From a checkpoint of a small class-conditioned image diffusion model.
Model: 8.97M parameters, arch uvit, norm layernorm, activation gelu, patch size [8, 8], layers 14, width 192.
Rows from block 3 of a small class-conditioned image diffusion model, named by matrix and row number. Rows with one number belong to one neuron. Each number is 128 + 32 x the weight over its row's rms, rounded and kept within 0 to 255. All counts start at 0. Numbers have three digits each.
Before each neuron's rows are labels from the 100 images, of 14848 (inputs lightly noised), where the neuron reaches its highest value: "strongest on" is what is common among them. Only what is clearly more common there than usual is listed. The data: capsule endoscopy frames (Kvasir-Capsule).
# fc1: MLP up (model.blocks.3.mlp.fc1.weight, 1152x192), inputs 0-191
# fc2: MLP down (model.blocks.3.mlp.fc2.weight, 192x1152, transposed), outputs 0-191

strongest on: finding: blood fresh
fc1.585:112084023105125074083139126115105134175163081143083140105120059152161129077114131114142063109124122148122102137112085146120068140122072121151103097173109121182119184162150103123161123153150162119119130145104115140149069132154132065138129120118186160108099178126146117172215133158136137117134138130164125093187139102089153170111123122165138139127157077120161112147110175079145097141087111140106181171102167163152208156147099151130255124094137149121119216109098150130150101162149134118148086085098085119147174157135144103119129135089133157152094165109170137156100132098135142106
fc2.585:135191167159172115153101145117236145095161179074170111160189176105080139163138172144136130131178127100182116182168100139118128094150127089142119156109119128107092156098121162128101094118118167108170125136082171127094125132122094172131132132136047167164101147164108114156092125068158124204159159174123180121094109110151160120146080164117148165067087102138076102143168115137080084114103135130115101124170069157126090126120135107163046133123043142137119094160070158138118162153103120146095114144152124109139069139179081106108105108131108116150178134100104080109125103155107147166

strongest on: finding: pylorus
fc1.583:154162110136126136106163128135197071108136149101155120126130124156168170103121121120104094151092099094094127109107111140204076166102147142163071075176123103128089118122125187161161152141167154142133130146056075129174111091149073077112141137118117113199167128095128073148147130180149129126102106109092125129114164156111129122163199062152163159157150099134144134188147086134212136087129193142113087151089091157048139188135103147133139139186114130215158073086139119150156122153112178115166159082102131139110136116159118128103123102091170132171146110132095076126195102155147124113
fc2.583:150153173103122157126146185105129043129136151134082135106133072077124120137178155084104092149177171154151129102103144191124112131082125130134142140124158136114110148166088140125132113127062086116169117126179164149043135122113127140170109117072105138089069111114144120048158133172146114157135151168154186143137085081124105124178106147142091118101147117164114094036183142107116121065169125136174187141082135127145142156168185108120082103126100118142106197110126149084061126062125080147156086142179106162158095127114146143100102140101103163136102118128128185152093176113162133180

strongest on: finding: blood fresh
fc1.226:084145129202185097119183132052124116119120099115117177102097157105122074054134135167146160127113149105119062114148169106144137173148129133098133107117078113155160140120092094116118150182076117074106135128172176165100106097140134167140211156065105122126033078152164141134097136113204141152170072146157135162136111153131072139115130119125079177170170098107129169114096133091116165074164121149134135172114154100144097142130147137160146098118145129104095148158157113137131158113107143122184117099110120110137136046136085056084094136111160150176084123136156108130118180144166121057
fc2.226:165093101076109098162104088151127152145102159182143062146125116155140161158087097124125108117150115130153185136088125171089131060100140100142143177082170151082109098125110177132111121075192166161109146106074095095168135138145134120105092085180143133117222152131098097101134101179051110110136190114090107096154188103130154092144071112103189103068089167125130054124161132137146104165084120107121136127162085151106149141149104103148068120152160123131179086079082152096121114095135105126047123141148162128113106186124155171165172129158102130133155110102105091112112089158099126144

strongest on: finding: angiectasia
fc1.667:094178094115165127135093124071174147174128072146141088092163100133126112122160111081115074089135139074193134072127102148135141131164129151135136126144110155181140125144112158138169072141170126109173148093098137167118056111085115118088102116139151084139088186141103169126164111098109241145098140165201135144094096104132094159114125150113107110151056151086132130123133125140107174133097144097174052115179121122139091089136093100047100112131061065172110079150129115114137106156166125124183133151132120118167122133101158111134114149074152147093126100183160139153085111190104096157
fc2.667:145080121136108093153152114175076091104114140133111127132079127139107130141098134152129166169093146136057128170170126120120098089107101171135124103169135146053117140070160109125132179138125082128077118189140109071142141187147155122161126152136073154064183114098148085134100133149128075113173120106053071112154169163136157127159125067113143170104191132155098114129131172118132058140169089145112208114053076117114157176130175135174163146129198150110124184093151119125111135059109125129067152129095159134084117129137128121117142110185088105147108131081098126100146109079108136074

strongest on: finding: ileocecal valve; finding: blood fresh
fc1.406:121106093207087126080107129147193139146133110169119076112169094099159126175130164098095067168091167201154083131134125178129141120098070146175194089154113075099085158136200113148131202163162150098145126172129157142128132116152136152143109169106106092135110168114145096168142102160126121127127140161108095101098065072176182171139131122128189136074120123080146145142084098106192095131141121056148123136124111102079129095090133143154121132115133095140117136202138139091145133186115142099124088148144073140192128096098163164170169152148122119079187119166141114126163094157127110143
fc2.406:130096194145133128143127153101184080066208158074124122095067130080101085117081143142132174099162131119132119165140150172177117153092147138151173164109126145107128154121100150089135145207149122173101116097177136168139098102106074098160117099156117116160126073112216116172073131150128176089149144108132108147133096145138095128131145131126123130113160166165108143129149127180118132163107121165114140106192154154191103125106113073143145134144137140095128175063133109140118178145209139155191206192079083162099135136185142135130137180135095095158118171184146115107159161129091098112

strongest on: finding: pylorus
fc1.55:159147128115144187165078119139136045137076075157100159135134074174139098184159114120163055128061147154085150176118121087117101165180075185191150098129140174128131150155144131141129126159135159080134104146058066111175157115145116121051149085157159169153195173155109048133121113160150151117126103106143136074107088124202107119114159108131128134147139085106152127145154095126144047179093138072150151075115104114125141130170158141142124075124155138122107173160122135139116137126120124090154107125113128076183137122112119096102103175113112092122095134155171159104088080152123137083
fc2.55:094082140160123060078130166155106171153171192108143128109106187116095175057103152125096185107176100092135133064115140153156125073131151103078077139153118147112114067120090110118129152121156108153144158081149194142123121154097129089180077158100112061100087121128165193117146179130130097141129193176095116166140152130088138137154121168109112140164117088160112145120126133126135198094182124185141120191151167128158120108090107071119122159114099088118157072129110144122100117157160117152094155170152120175089169152128139127153133080150118196099147130112070098125184168087135103175

strongest on: finding: ileocecal valve
fc1.144:140115039180142100109127108142086137093144117105158132153089166110143098084157181137135157104110131154085173122155132133101096130141164131106090182098107121141081134112090100094072114153059113127136155111163139158197138097128105118144145103059152130145123225111105148072155170131148173130194155093145132128132186114131100120123103176190135142159154127105086120126150117153135112085131100086109160110107175129151111136148147139169088108079126092144194133073150148126117151098111123120152102102141123142081188160060114143052190155161110200079199146143137065080119129103074123115
fc2.144:108143205100130146118123131075142142162083145122109154071124094143126159148072093144135119109129115119156093154074117136132188128135097119122124098121137116129184133131137157137178183116198144113102124159102086131087123144146110125100113141184114147123105058163129097167084110114132045138036125106113153158160082165092135144134091126096158126092066127106154116119099145085146159163124181145139105149155086104123106146099111085098169157152132148131048124200109110132126100133130162139103151148121125115166086096222174099193052080067111063177071126111121190123132106122167112120

strongest on: finding: blood fresh
fc1.1:131079100126133133080118117109161150149115187171087139082088161098138160143172112189087089069110147095108124166130157146140095130167072162189120173136074107137095174134093122130097156102126137110180134070113135116111173150069116148133056089185100105168150111106140133170184128104151088092126075148097156131191120145139078155114107138175151092109130126093103080139082095126182064161102194067069132110150156167135102155161109087151138148138199101121154188100099155173159198157131110104159150163150104092116137128119146141121118169128056128115117107147136141157162099088148106107
fc2.1:163182069137156118154182117158101118097189127073112162193176126128121117157166168124155158192164043106131122136144166099108116184113149103051132093136105144131162085141171110168111114129137179153082131125163135108051082125111127127123169166078128100134144146145131120111091149108135126103095096119151105132089124113155119129120171081100129161138156071131111123091184140135066152124111112190075063122123125088087139100122114200135156142103097146097094092106108105145108079105082127170125068097151136212109103110130104104122178080155195120137161108106122095128065150167115131075

strongest on: finding: reduced mucosal view
fc1.580:155114143053123108158135120113176148072110141124127085177116172100134128135121124076093178157047113154139178147131135113099092105102028172109125108138077106126143078113160099115211173108154101127147150101131116162127130109156129143142102212164088113126202164084136117098129102126100176129140051152119116123153138140153103132164136164160130146133102115101132114150169184083150120110114100119182127086161157120146138126123175110102122125117136115086076075143147074084145149113193168145101163160085130171118156114095082098104136100111139150157127162104022176088106177170168128120
fc2.580:101128163148084114095106123107064140181124136142149075105123115182102145182159126121171130107082143115100132126172161134167155124162079117148147166094080146164103195170110128100101096152133160108189142124101177098105128143107120105145159088130103154153177076103131183151102132150166146170087149136132096158164098115137150116104205123167185123120073111172098135161082119120089106086147146156153091164173137119129071159067143089160125126121097073111127155125158137199116129102109163125147132112182061180165153182117198178117128107175127167144101089142207095153155092071104168141

strongest on: finding: pylorus
fc1.501:097115063140144103106087177146093116122161102081080160054064143207103095168148173095126068125162189107093088129083116084102149031174087139194149098144117116132146154135146073141123145166136144097149105102087120110122128127115117119072106188142135137148137167111164076145163138109160125150122152121173103197102088101086132147166174131144139132129121170124113142107183134167153126128134146088121141086112112147035154086088141047188138110100142148095131121143146138142188105140128102093120126140159127094172182090123088090118122109087137182111158177159148121160122103119143129092
fc2.501:157167156098112140141170050127158131141122138133160115222177097071166162091109127145151188106086069129184168115143139210131083216094141103086116164117171153104101140112139154119129112093094116150114143125150169130162101163110124106146148072099135132147167125145129168112075131120143144137119131139128147105103125163207144146157082131108049128143161110148112097157105144078101181165110119186135061150134145135170132174142133191061120157143153110148107100074093120105070124157168121174113080119110079138110121140084127172161139134168112103147055098123079121129137141133064125148

strongest on: finding: ileocecal valve
fc1.540:104121062084189107118094108173135133142114140178091141092169157097176122142139121202123155079098149080197127116079101121134112108176126127070220135127118123096161171112122123163103151124115201101141115065126146112136110129089105139180150119130114100116119144069158128153116174142176101067094121115092163150133053118138132186164129097122173138202192138123105052144135110092123051100149153071129144086125180130133168156110135102131063136146183164156126113077127133136136122102167117131159114128170127116095117200147151101170107131164116160083175137106135122123107164104158114103
fc2.540:139151115181122173127150124130103126149127147111159182161141143148078117166182184056136077165119060132079174113139178097178174104094122116168115102153110173136134110172196173149138103113111146144114175185132157167111148129141124126066097154155111134115163158188124114190191119098126105169068144138134092168147154151142128154065146164109096145065111076125142175154155146142081150125141137131045100142129124101085114127159089150148146179141065126108065141107118084098091129159080123124119151143123176146099123084094143158122174118168084101191103102135114177155096156128139141060

strongest on: finding: ileocecal valve
fc1.646:207103112144174130165129161151137133106147121185125130109194088097180118090162089177109083112129155136099167111105122123133073126098182169166108137107109060134098116093141099105117127091170178153118080118049117156103148112116091144127129104115131092061134157092111173125090181145143128134062152133164107149152120125139134142145128140150136125148075157127098153118132074084155141130155080034090148110100160097110112132159127112187156116094075155127120163128164167121206142164063130123120096235179191137159193113140118108114181140094137116106151111162151119152121129141105109182
fc2.646:093154166129131142063150065125094110163097156092162143104076171141107120180128215098139121130169132109134067147174144179118135104117108103049073114104098178163187108205136134091135140167103089125135149137207146088195109137138156098128151152186157117171115116144132083108128117110128114107156097105112160122096126152155168097070134102138134135085158108122127105142136142170108160113104169221138099143096142151197138144138133181097125126182172130120124107172094143161105147088183115177135156057104108113119122155163106114077089092128119145176076149102139143136100091142176164089

strongest on: finding: ileocecal valve
fc1.370:149157090088100138123120077172096130126120127078141155125141171151153191129111170158173132079167146116124096107102086096160114193097133122081130173171124153138143111146142171137155175125156155169097168085127125152117188115131138096156103140088152156148103129144076095127154107195145102106119135174154139132165168141163115137087100148210160141170093164080084147143148116153139149061117109144142161150196109174134072156102113099171096129151076100077165169103128131128142111158208066104120094210107111078126141130131070132098125132131136072213194081131117180139123162135130108128
fc2.370:127144181134162108106164191108145109132139147154107082133151114077161094139136121128129111169124079104115125133127146182089127081112137134179136131126118118148152132154150111114133041140094095101168113136135154036159085140144102185105154135177072114089139127105162104152118140103124144109142110080104131121148055121112151122137120111108128119083108124131103090104111168135133122150136117119098094142080159121116184164114133111098132163091190127144098122173084119115148171063066237129106146094165203193113141119137229058150116131153102181087045149146153048105111116128129143104

strongest on: finding: reduced mucosal view
fc1.27:100106138112145179115143087144152121163172152175137135116081111105104127116103147135080140082165113134143125104090141128187130149133102168176160142082132137149135131101164122137132132095073154100162183075127172144076157097117091123116141176160054156139088168069169061112190154161195111136065058172187160107126184095144096093148090146183133133140149132170088151151147122123103142101077196074158144100094143149134127109136099109128128064139156101134052144069109125151127167068115148166148134072160175139097126129141180095096103110112120169114098159124120126136142142062125130065
fc2.27:161141039149074110129111095143129066136145138078089178145169117195117079184149113156165124121130099128192126174137132128137135094070114136098128127209135124137097144145090185157118114064166143175102126176139112110148184106138141152131101133058135147171072126166149153123115100096063087117102130144072062168179104190118119152104146127109096144133118092140124166130161145105085112151205150152081135135110116097136140114188106124156150135059107167124123131142145157099119144216107128152127148135095140140104165116104135102124138132090093110116068155130087123166107115126235119150

strongest on: finding: ileocecal valve
fc1.11:115151132093095166092102141114153178121151120126108144185071095098135100144088113109158120062121115164112130179081119116144140105124087073187097132203154144099127163174113147094093163150163105123129176103100083137132113137047077130129163193110085120163116130088175128150136154146101110150122140132161101147165138126054126109083114116093102108106180109133161103139122077055131122194111163127134124107115116086154154122125129129129088080130242144118122147069183111086172152115162111143154086123183050141130090123144200119179117177177109126119106126129146089135148168168132159157
fc2.11:128082120201167121188079200123099155097174204130123176102211103096147116197088140137147134182160128096141108100097132130086121139125121151099215143078149116133123126077149096121156087159115174155139081065182120121105132134151068152088146072157154121124088153116136127087126127153098154097124156128134200121163120134169153178131144057204129149149098153112117111139136196194121139110151096139098152172101135123109115147157090172146182155144090099114148110109138119142107108177111102071158176136068106126118119178138133102125127087166153138136070154131137174106117117100151148122

strongest on: finding: blood fresh
fc1.156:098175166105101149189076075127105120090100106098115138065108134123127177150100070126131161108096124157109108100148126146181125131183158163096148110060118150164088142140142059123100194141088159116142072108095157123149129150159142141134094061131090137118129143187143138092102131131051092139151166138101126129154152171143062120167152102103106108131137179133129115141123151147136167062174081106188035132137149080067107160124108157143086094144142054095151087143116138170153128141143082160082130178146127166131159066130130151164110195128163084161169126167147120128110096143158098158
fc2.156:137153126148157101178174132148194124093159126093146133133123114095153144180130186153154123124140084121099149135176207087172086136072145060153062127092150119096125144189136144083109119123170089114136149135096099143140099092068102131126122139132089148122137062128114110201167117118136132199130086194147131169135061168120161060127116172138117163062127115131090106125192082114100077098157119103086145096165113141124103084099106121168077131149120120133102130108103107113035120127093171145089160145084165093097103145154043146132123090150119148143086102119126121075135172101140125122

strongest on: finding: foreign body
fc1.77:138207144133096094127082185155154149169122100156067144101143140173106151122159110183130124180154157159120078156137159157133139139200139100122093146096111116135115096140149170136119098114152148113141140187143169127128157204125122151115124151124091119136113145137064155159117162172107078133147079120094165125109164077142148135199194067195128129147084115122107117121151163126189114092062118098085128148162081131084149092131175111106147088096184130162183145136069129160119122133128140094108080142095151170165119156115157125055050110152135075095119109174101135080112116176083083101
fc2.77:150129135089078168093237118051144126161092161144123169200102152116115129177155189120099178128147150153132095096130140153124110138020153144141117184169138097106092157125074157122113131105165033192152171094095140147122129131056161152133139116088160115184122098105122132097158154109132151134118135153101163135178131144098152086150119131147080186158082162154178141104104106147147134128084140099112098081089165097135108108121064100133127116147143102131090175101153141142099156123118124107129133044141130154132113162159097137114177093124135124155068105095147147153106167073145129175

strongest on: finding: reduced mucosal view
fc1.519:148133130138108065164121109122156083177115130108142149127092116127143168178147133145105171028113115135103171151134126157104189104136163126173159113108190146205115152152142133098092127097072133169136112128102157158134188140097132114123165096159158161077133184103158125164195151093108136117131144081151117146095146128141193165137109119204127144126119056152108148135122125111136169112124095072208141130078126169127110065136118093099131112054138102114132092147132133072062138111099111141169193108151122157105129172158128127193085172126107130088131158064160091066138128066153141116
fc2.519:120098158133136171131131124125149137124091099097079148175150118215148153059053108084132098194171117148171134117094061132141112168194126145076170152151100166106131074133091096148122146155163079125174185130115047132108084126161115127135092157198135130097141112182093120056040120193169107174096110155121148109124064131094115143155110112120126153183138169112181162118102118162088179143116154114128172125140150128127133078097103078152133113160111179127130117149133127142187145133168107136093112148129081151156117181063146114086147063102142145144153144119145119151132125112111108128

strongest on: finding: foreign body
fc1.565:136126158114165140141103114142057140135167092100113116166135100158149162090194116151135079097152112125091141097176065179148108131127118163129123094167122081110121162137154160038137142086069176171132115131077111098213126095113088133125094141131079155171133094119049119143080168100114079145133154094124097111149181053106124139116123134140126125144151175203119095151136092099164141117121111119126152174148135153115104132178118151189151166170135144106107195125113072086101138135147205073098082088140158096147145115105121115186138160137127138172134083160051117122166098114109149091
fc2.565:144149108136166156123158182103176145102100190161162126069139098119155105173089147120151142192130125109194120112093174131114132078110168087145114153111135177150128127108121080197163064185158068141123191158171133173059120088140134112096194153106176064077126152120133154123155072184154137092117141170183160128119074159132125142169135118082133161095124103075109151122133169163096101161148137161066088083103118079145140148119135105117093102080141106125143089110150150144152097123071114138184179129101091127127114150130210127088100125134097145102099153123180171136126131153158112167