Weights of a small class-conditioned image diffusion model.
Training: 12300 steps, batches of 512.
Data: trained on capsule endoscopy frames (Kvasir-Capsule), 149.1 epochs.
Rows from block 3 of a small class-conditioned image diffusion model, named by matrix and row number. Rows with one number belong to one neuron. Each number is 500 + 25 x the weight over its row's rms, rounded and kept within 0 to 999. All counts start at 0. Numbers have three digits each.
After each neuron's rows are labels from the 100 images, of 14848 (inputs lightly noised), where the neuron reaches its highest value: "top examples" is what is common among them. Only what is clearly more common there than usual is listed. The data: capsule endoscopy frames (Kvasir-Capsule).
# fc1: MLP up (model.blocks.3.mlp.fc1.weight, 1152x192), inputs 0-191
# fc2: MLP down (model.blocks.3.mlp.fc2.weight, 192x1152, transposed), outputs 0-191

fc1.462:480468445478536479496474502500513513532499470460524509521515485499509455502529496516479511496450503457494483503489518545524491479483480478506483548494504588534485509491508468495479497447500535516490513470464467508490488476495519516518462503498464487507509512490501471555523489478491486477484451523507509524520446435503515519458500460478508510498509530492530506504479475451550506534491512509457509511481512557481507565508491494480505529480537531504476511453489497465492492506523503508506470514528515496478503540537497519515527484509511521481463513492515487475441536516493508525
fc2.462:529496506529512527475520508527459479459534482489493535541515514482479479516542496506530469509501508498506494486502497460541506494519516482471510500514461518468493516509494529487515482525491573506490479524523559504538487496517545511481490505488527525523485533560469518508441506514499502517482539469488488458486486502504484492488551487455499518494508459528493521523503519461435529459489474513493487489491489485501464528522503513499471546520502506470474498466503467527468476477447525545472498483516512524454463498535503491514563478506537484520500467497502498524490447488506536480
top examples: finding: blood fresh

fc1.267:492474483513504497532497522452502501517508490529505514520474479497497507485476571530486459485490525513484508530485487546503521504493484497510484520509464521468487537516462470535501539517532508537536443447489531515494484498483499492461498495496501545527488464527502502546548517517460558479531475497504469491532510497488519517492487502459487506533470487505501530481486493515518522483496523508477481533473438519477538526474467477493515500460481533512536553524546445491494482474502431498471478516495514477504555481491489495474504490506523516499552515463547492491489495514494522511
fc2.267:462521522502547490529496457546498471489495487498515514541525455453511489440514489463478472540480501515458482545528527512491532530494480499471528499496514500517497508503479515531513494478469522467485520541511508530506490480496486508489504544471473522480519496464525514517488478509499488480468484493484496512509463515547477502503468486477482529545474520495509531481492536505520470473481506506499484505542482512479490477523498513463485528518512516471512495549481511497511500517512479536529584498540499499534444457449520501487479498464475507510494515530502561461457500504549453495
top examples: finding: blood fresh

fc1.622:478503483504459508478527492476503468508485470533477515471501553484503533553492445472506510484472505482494503473475524472567509496503524486544510485480551522499462521476524470533493482473497520478505483562522523500474491518485493497523519474498492519471444545502535498514480523567521492541477536492473424525497501505531471484487462480503472506492505531530516530472495506508508492513479480516527516473483570514509483495503511508511517510524504510522475465497500500498499495455506506544475502487481535513509552468476510526511483531492460526472536534492520491491510513465454504511
fc2.622:549516545531508484490532508522486485487521504488509525525540481464493492465538519536533463519520480557502499502544517528490471475542446517458515503476531476536476537539448512540497492510468471551540497483510493478518527484501463482485513504513480494536504512529507501497498509462472503516546504485498532519470471491514515528492493554475509499502497487514486485496510505501480485490494549475512448547481440492484480468514509512510462499517489506494525551545496476518539505497514502502533531514527435542499544516522523468500505502511507511510513471485468526523493540489512484472
top examples: finding: blood fresh; finding: ileocecal valve

fc1.579:508493508495475513505515488494461479469478507473503501506506469476520494504493464518522489512503484512507472536545510461458532500487512499533496471534512541521488453449502490468484475521497481479459447449464482484516503441490527489480483475484544494498508489482446514480519543490489463501544481547452498484549530480529496520471478495498512503515492516529517509490497540494493483484534496522498515478517523476534531533497497439514479498515525461509507548511528546505480544515533504455489481474480539505547492485491498557511544532514562484492501510480502498484510503515527531517
fc2.579:489478515491509486499471525507545515516511500529508489497497551521497538524494505489474527492487528486508518487477519534517469488498488497462502530483494442474518546555483491538527524458507522514531548575511507496477497550523497478520518519504483490511480503507524493500457453490506542500470535439561491517470504514470486465505519484490487484487491506454519479511524449505522513522450506497507470500486479515465468500503485566488517498502445527486511469504487463492520462494492498535509521534505453499468492502513489440491459510499455521517482478540506512520519494498471489523
top examples: finding: ileocecal valve

fc1.30:497474540479489468459476500497505462453499454500499496512504492558441485498457447472497446492444501467474505485532513518522500476523511524528515504482535552540483490525528473498514524520536526515573481485489523493499463509475462504516498468487522490491493510488489496453523514485511524484521498482481506502549511501447501501502496532482509464492491465499529485471506509482541525550497493513507480474489481509524518460494506513500498501468533497490494499478548508532573452488475476466472524531504463490513540487528482487510527494498522512536467486506493486520520485543529501506
fc2.30:524529454492485510558525492502508555542489543463506506491498505469562522512544544521508526523558488540508491537458484500467478512464483490478490525522484453473507485477452483482489463517465447501469509481539468512492538516523515489505520513493474516523525494518529514538495503526476500533483512528522482481462489494532517508499525462504490530509515534496488534521492514534465515471518522489500517513498507498478492553529515491514508496502457476528471503522470493460448516512541505516532486462467532519500450507486510485483455512484476477488492493497512485482532502462465526517
top examples: finding: pylorus

fc1.480:440529517513510508504464521508526528481469463515513518504524474504453526488491500462514485521483504545474485481530534542485536518534501469474480492502495472506454451518512530518462481517497502481484485482534486504485490551475468502521465491540529508497558496483488486541503515518463450475530482505544513530467523481541511498500539472510531483513497535479514478486491477503533476493454490454508500541481505466457486482473505486508492464510487502503463476540512545515461485503521495516491490498508499504500489482525441498501548473532515545510479510476492474491457522540472455520
fc2.480:492483470490533495515506542517509456493530498452497483498525523483550451474491519524500545516495494498522506478493518469497486513485497481517503515539534517517524557573519484443538466495541528531500474504504517509536511479509494494481493485514505493527529471543525509536488470517481505553466448469486468507497476496498468509515502518490488485554493531502512528487492503494482509545486495523479514498536504479511506486456524475448500504505519516495442468485499481550469509499531482528514502503499510505485518482572532539509513486469510504475481556536481496518514456519473523531
top examples: finding: pylorus

fc1.525:460487483539509529493511536494546565516467473539491509476487483529498541470510499509512474489490507534467482497516523551499484524518548482493508492501472486513513511523538551528498458504539475473489477505509485477502526490448458517499475494538503496509497482480474491497484544499510505451559474524525485544522550467539508545497494471520491453482497519501494478472504451537510480498508484484509501556487513473505478542482492506542507504531513508472526501558523528493517454491514494522480494472540500491547503489500519492540479512513516548504489482499509489498457530503470464520
fc2.525:516524470479512492485434502521515455500499536513506495479507498474502452532497481525518512507515518501535500461513524478521508501535489498474523482499510527505480549532500461457524539543514538561489541501509504483511501492525489521515474509514498548533516539549509480530509489545490517515500465445515513480469456518522473465523505523488495459550530490527499498455484506510506491533498499493495495501534502512485512499521552494485536529483502511515488500450497490549478501484507508541506477542495488501479506511563487536490521542458511543484467525471461497499529483552482515522
top examples: finding: pylorus

fc1.332:497460494487533505489510473488506531469515428478497480483518513478542527490492489488506484473535501516472473494487511501493483512478515459521461516520515473498536518493538470536512551513517485495512508477557547498484468559522462506545531442501547515489472538547503522502501504515494480503465470495502503537530474464495518526533471453521495475476470507521504477544472505482457520448524488501550500482511526495511489512473506456480516471529533474518458513506509507491526507495520458515471490495476535505487518507495496488546500478467499524526494538452514518464492505491506538510
fc2.332:506542539496476487509480497512529497512494569540489525552478484494468502489505519499491495529473493493522509508493511502504510456525485526495552493487480546499475503495470532453489450507468535524495468537464440492500514429470529495433481552501488488495525491479505446496515468489502510498505502503497498459496506507519451509494507528505505528517500498465485508470508503520526494540479525503447483519489505483507485498517492558536496519464471544471544476501510501512492535485484520494521514516563462512509524483495513502444531523530500500480518473557484490524501508520501477486
top examples: finding: ileocecal valve

fc1.286:466533524488519465520480490484493512455509484491493546520469512538506471467498478461504497504489480476504485557503483502528491484454470503514495505528495535514520495505454467519489536505472500475445536492516523528488471472472536490535507519474500510532515502468534483525501500480493506491451503518503522468486519498468484457526522507476496494545482528505558488551508492497453489495477528521498500515576502502499497486514510507492510481481497541478496506413520496488502526493521525514569501450510482466449458506443471493467511502489460475492503499510485499488504479476526520500
fc2.286:543465472469495536489521481508516483485496482503492505504496501474508513514439491530502518503500522483501533466525478451520541512509494498534527482513487497499516495530499492456509519496490484514515504503492466492467526543501448529497487475546499476447445516500492478483509475474471495483541478487475480503532502551475540521487485463473497529470490470525483508496486504482508505498489501522487503450462482530502536468518476507491500504545511467507529486526471471473488456539498476491491514583548502522471485551537495527486521537479536489535449469496509535503455471503475465488
top examples: finding: ileocecal valve

fc1.700:517527459499518464536471466471515536506477516518507487501469470477485489462513534477483480526535513568514477507488506481544486490508468539502531507503485517489487511502533493535478481471548495527494479504489517518505489502506580473481487513518518467505510496536481527518544488503469552521504470496463460463476497537524472484488544490477487512562500475505483496488529516507535530533458498511506513535453522500546511482553526475475501508513495498521525502481478490536492484482555526495453501536480545461539513482488478495494495504511504497490500492482515450491477482517474471467
fc2.700:515476517496479503522528518482497484476490472530510565473545479478502502532488532523490519496496507483475538513528555529527478483498450520488514492509510504447486481516482511504523491527517522522499519480481521456509491507469487468529525461537498533521459537479510525539500540516457504475463529493472517482532500492533481473501475504529500478490477502544487504500466521494482464491532524490510501562516470506496501508502497496494540540483495561469522522540523495513527471458481511477538549487512463548521458499513508488522477548505514513531516470503538471485510483480510567481
top examples: finding: ileocecal valve

fc1.766:505498495517480491508468497531480455464505495492501527479517471492514524541515518484506477488500471457491485538499473532556538474516499486538494488546489529529483470562508501542525470525507509438507536479509477515496453515486512454451532492510498548477511515515497450481489464455476485501521462495536487458473486475501462517495523473513513459541484479450554519478529522512487514497461526461519504497531476497494471481491512481520505483464509466495531463523514493542493530511508510488483513499505514503516486481504486493527499523536533508522467505530573475508502472488470496506
fc2.766:475500515493490501488530495470502509529501477486472434490484486516498469479483485490494523487502559518492483465503523476444458515524472506476494478484508468460503540446500504452464536503527480554493476511475530488535528526479506532539472486494519431491493525500479533483506530556514499510483526522451517538506531523500524492537465500478484522470518527550477468506501497506490480525542467507521495507499520512498538495486502513467481536544487530507464505489482503457464472484517499491518502501491487490477498507521506499484484480439463484495507506491417502506531532526494507520
top examples: finding: pylorus

fc1.238:459477482527492512490507544459544499502474513534492482488450499480536525500493491523499497500489490520510513519476513497529508487513553473491507503496492509497529524503510539540509446556498499470476513469500477455521514482482488494506483506499503517493502508502468454510474526512501552493498507484481513514531550505528469549474509496542475490529486485492480520498515467521544449502488491499487513552468501488502472551486508516512503513495518522467496464521528515518509429541481517506511498486518509489554519501535533474536465506528491550516528495502506460496462506477434438450
fc2.238:501506472513510474517492492519548466515539524536514477497504523508482494482492503494481536492463519524509523471513505451509502516474478534492495501492518518534487531521505458497539522510511522571545474474512508502499527494507460511523500499536504507516466524555534493487519520527498480478530461473499459516480439515505501487516505520512521461497509482496521468486471463484488549528498482477495477527481498471466517501504531507512532526537515502527508501473480502559498525501511485518481481539503488518462524508524482533535489525477472511488463527497455536526510540588498495573
top examples: finding: pylorus

fc1.150:510481526492472487515499548466498472490503494485490473507494512516483489481476447478468531506509524511491519537500509477488483533459520492499549537485529510532482480510477523463471484502512451487506472533504513472532505493542503487539537518459506529510490495473485526464464494507443509519528511479479559504479494511463515457536480500529512460477481513485528522484473493490502527475475464525524509543440494497515473485491518520511481472512508500542531503536559517467530503489520493511473520525472469541539513475521471470516494552478527544496484512512526482466509509512483563522
fc2.150:502549469523456505484480479524489511488498491500522472479548481493488504502512544472531488506499497504457524465533489518506532480477532504517451463501477521503525521528549511471525501472532518515443527519505503530485469505507519484479485502511550489502491474531490493515540511499505503491506515507485500481523540545469485503439489520460485521470508476499505497476571536507453511486521489526515486507524503459452491505541523539466530535492472494462484496483498478493445486547473530461489477492504537502446510467503498478523497452506499459522498499522511510480478476492556511470
top examples: finding: ileocecal valve

fc1.499:468451519537477500494482468466525500490531500537552487540493503482526506472553486470467501493473502579515536474467479505454534504498477499495501502497488528526507482484499509482515484504516519452477548491515549553485513484544517520495505527493487521482476553424540496502515484497537509530429463488480516479473505505499477510478463482491517542509515492503520496486450482504530531496535520506505544513501521472487479532462504505526554485504519495490493515487543491469519504533512516513505487487528513495499466479518502516474511478504489515440479485523498478532492479512520489497
fc2.499:519485499512514508525438534465525478503534473494454518486466516492479480515531473498504533500513459495522483545486517536514467518484511509469492525507488496531497520501516520543446487539483485508500493485518553506459466487460486444485546475448476479525513482537478488523481526488555504537520527478489505504494473536498471478499509514527454516513500521511484479488510462513491510486494516496502536505539480490552509518480493478488486493480519516463500488433539545505482481506479508498548486519465458528503495501494513478527537502532478482494495528568512552463472497499490512513
top examples: finding: ileocecal valve; finding: reduced mucosal view

fc1.140:497525514503496500471463514468480532498498531476553528524500489494579474462471515519494477469517492521489515506477498537529478513497516515499479539505524506504473532504509477452506480498511509501530447485470467462550514471453499511479469523483513499507491511459485510516502474513481487472475547508506543515483503469464531512516491540475512510492514505545519498539495489486512539494513475492481474547409517496503502532471510512526520501513502497500481515472555504461494520539495490488523460460480528470546498494507544535520486478517507528533551517513485495489519468523468511525
fc2.140:498499479520538506516507515510491505470531495492510554481532490477478512491508530520533508513495489517529518478506518474551521480476491472462486486468508516493483560460470448505547476511479495521506515512535500502528514453503489502509455488537497483497482519522489533462505536533476497481476513492512499490505449506513541508519497521525512470494454495523486489492505560481466463461506450500526553519452469461498490499501485458483531529505477521521493537524542511526486485467487526544510483495506531533463534553535503520492513527459496497513492485486520544492550528458500495532
top examples: finding: blood fresh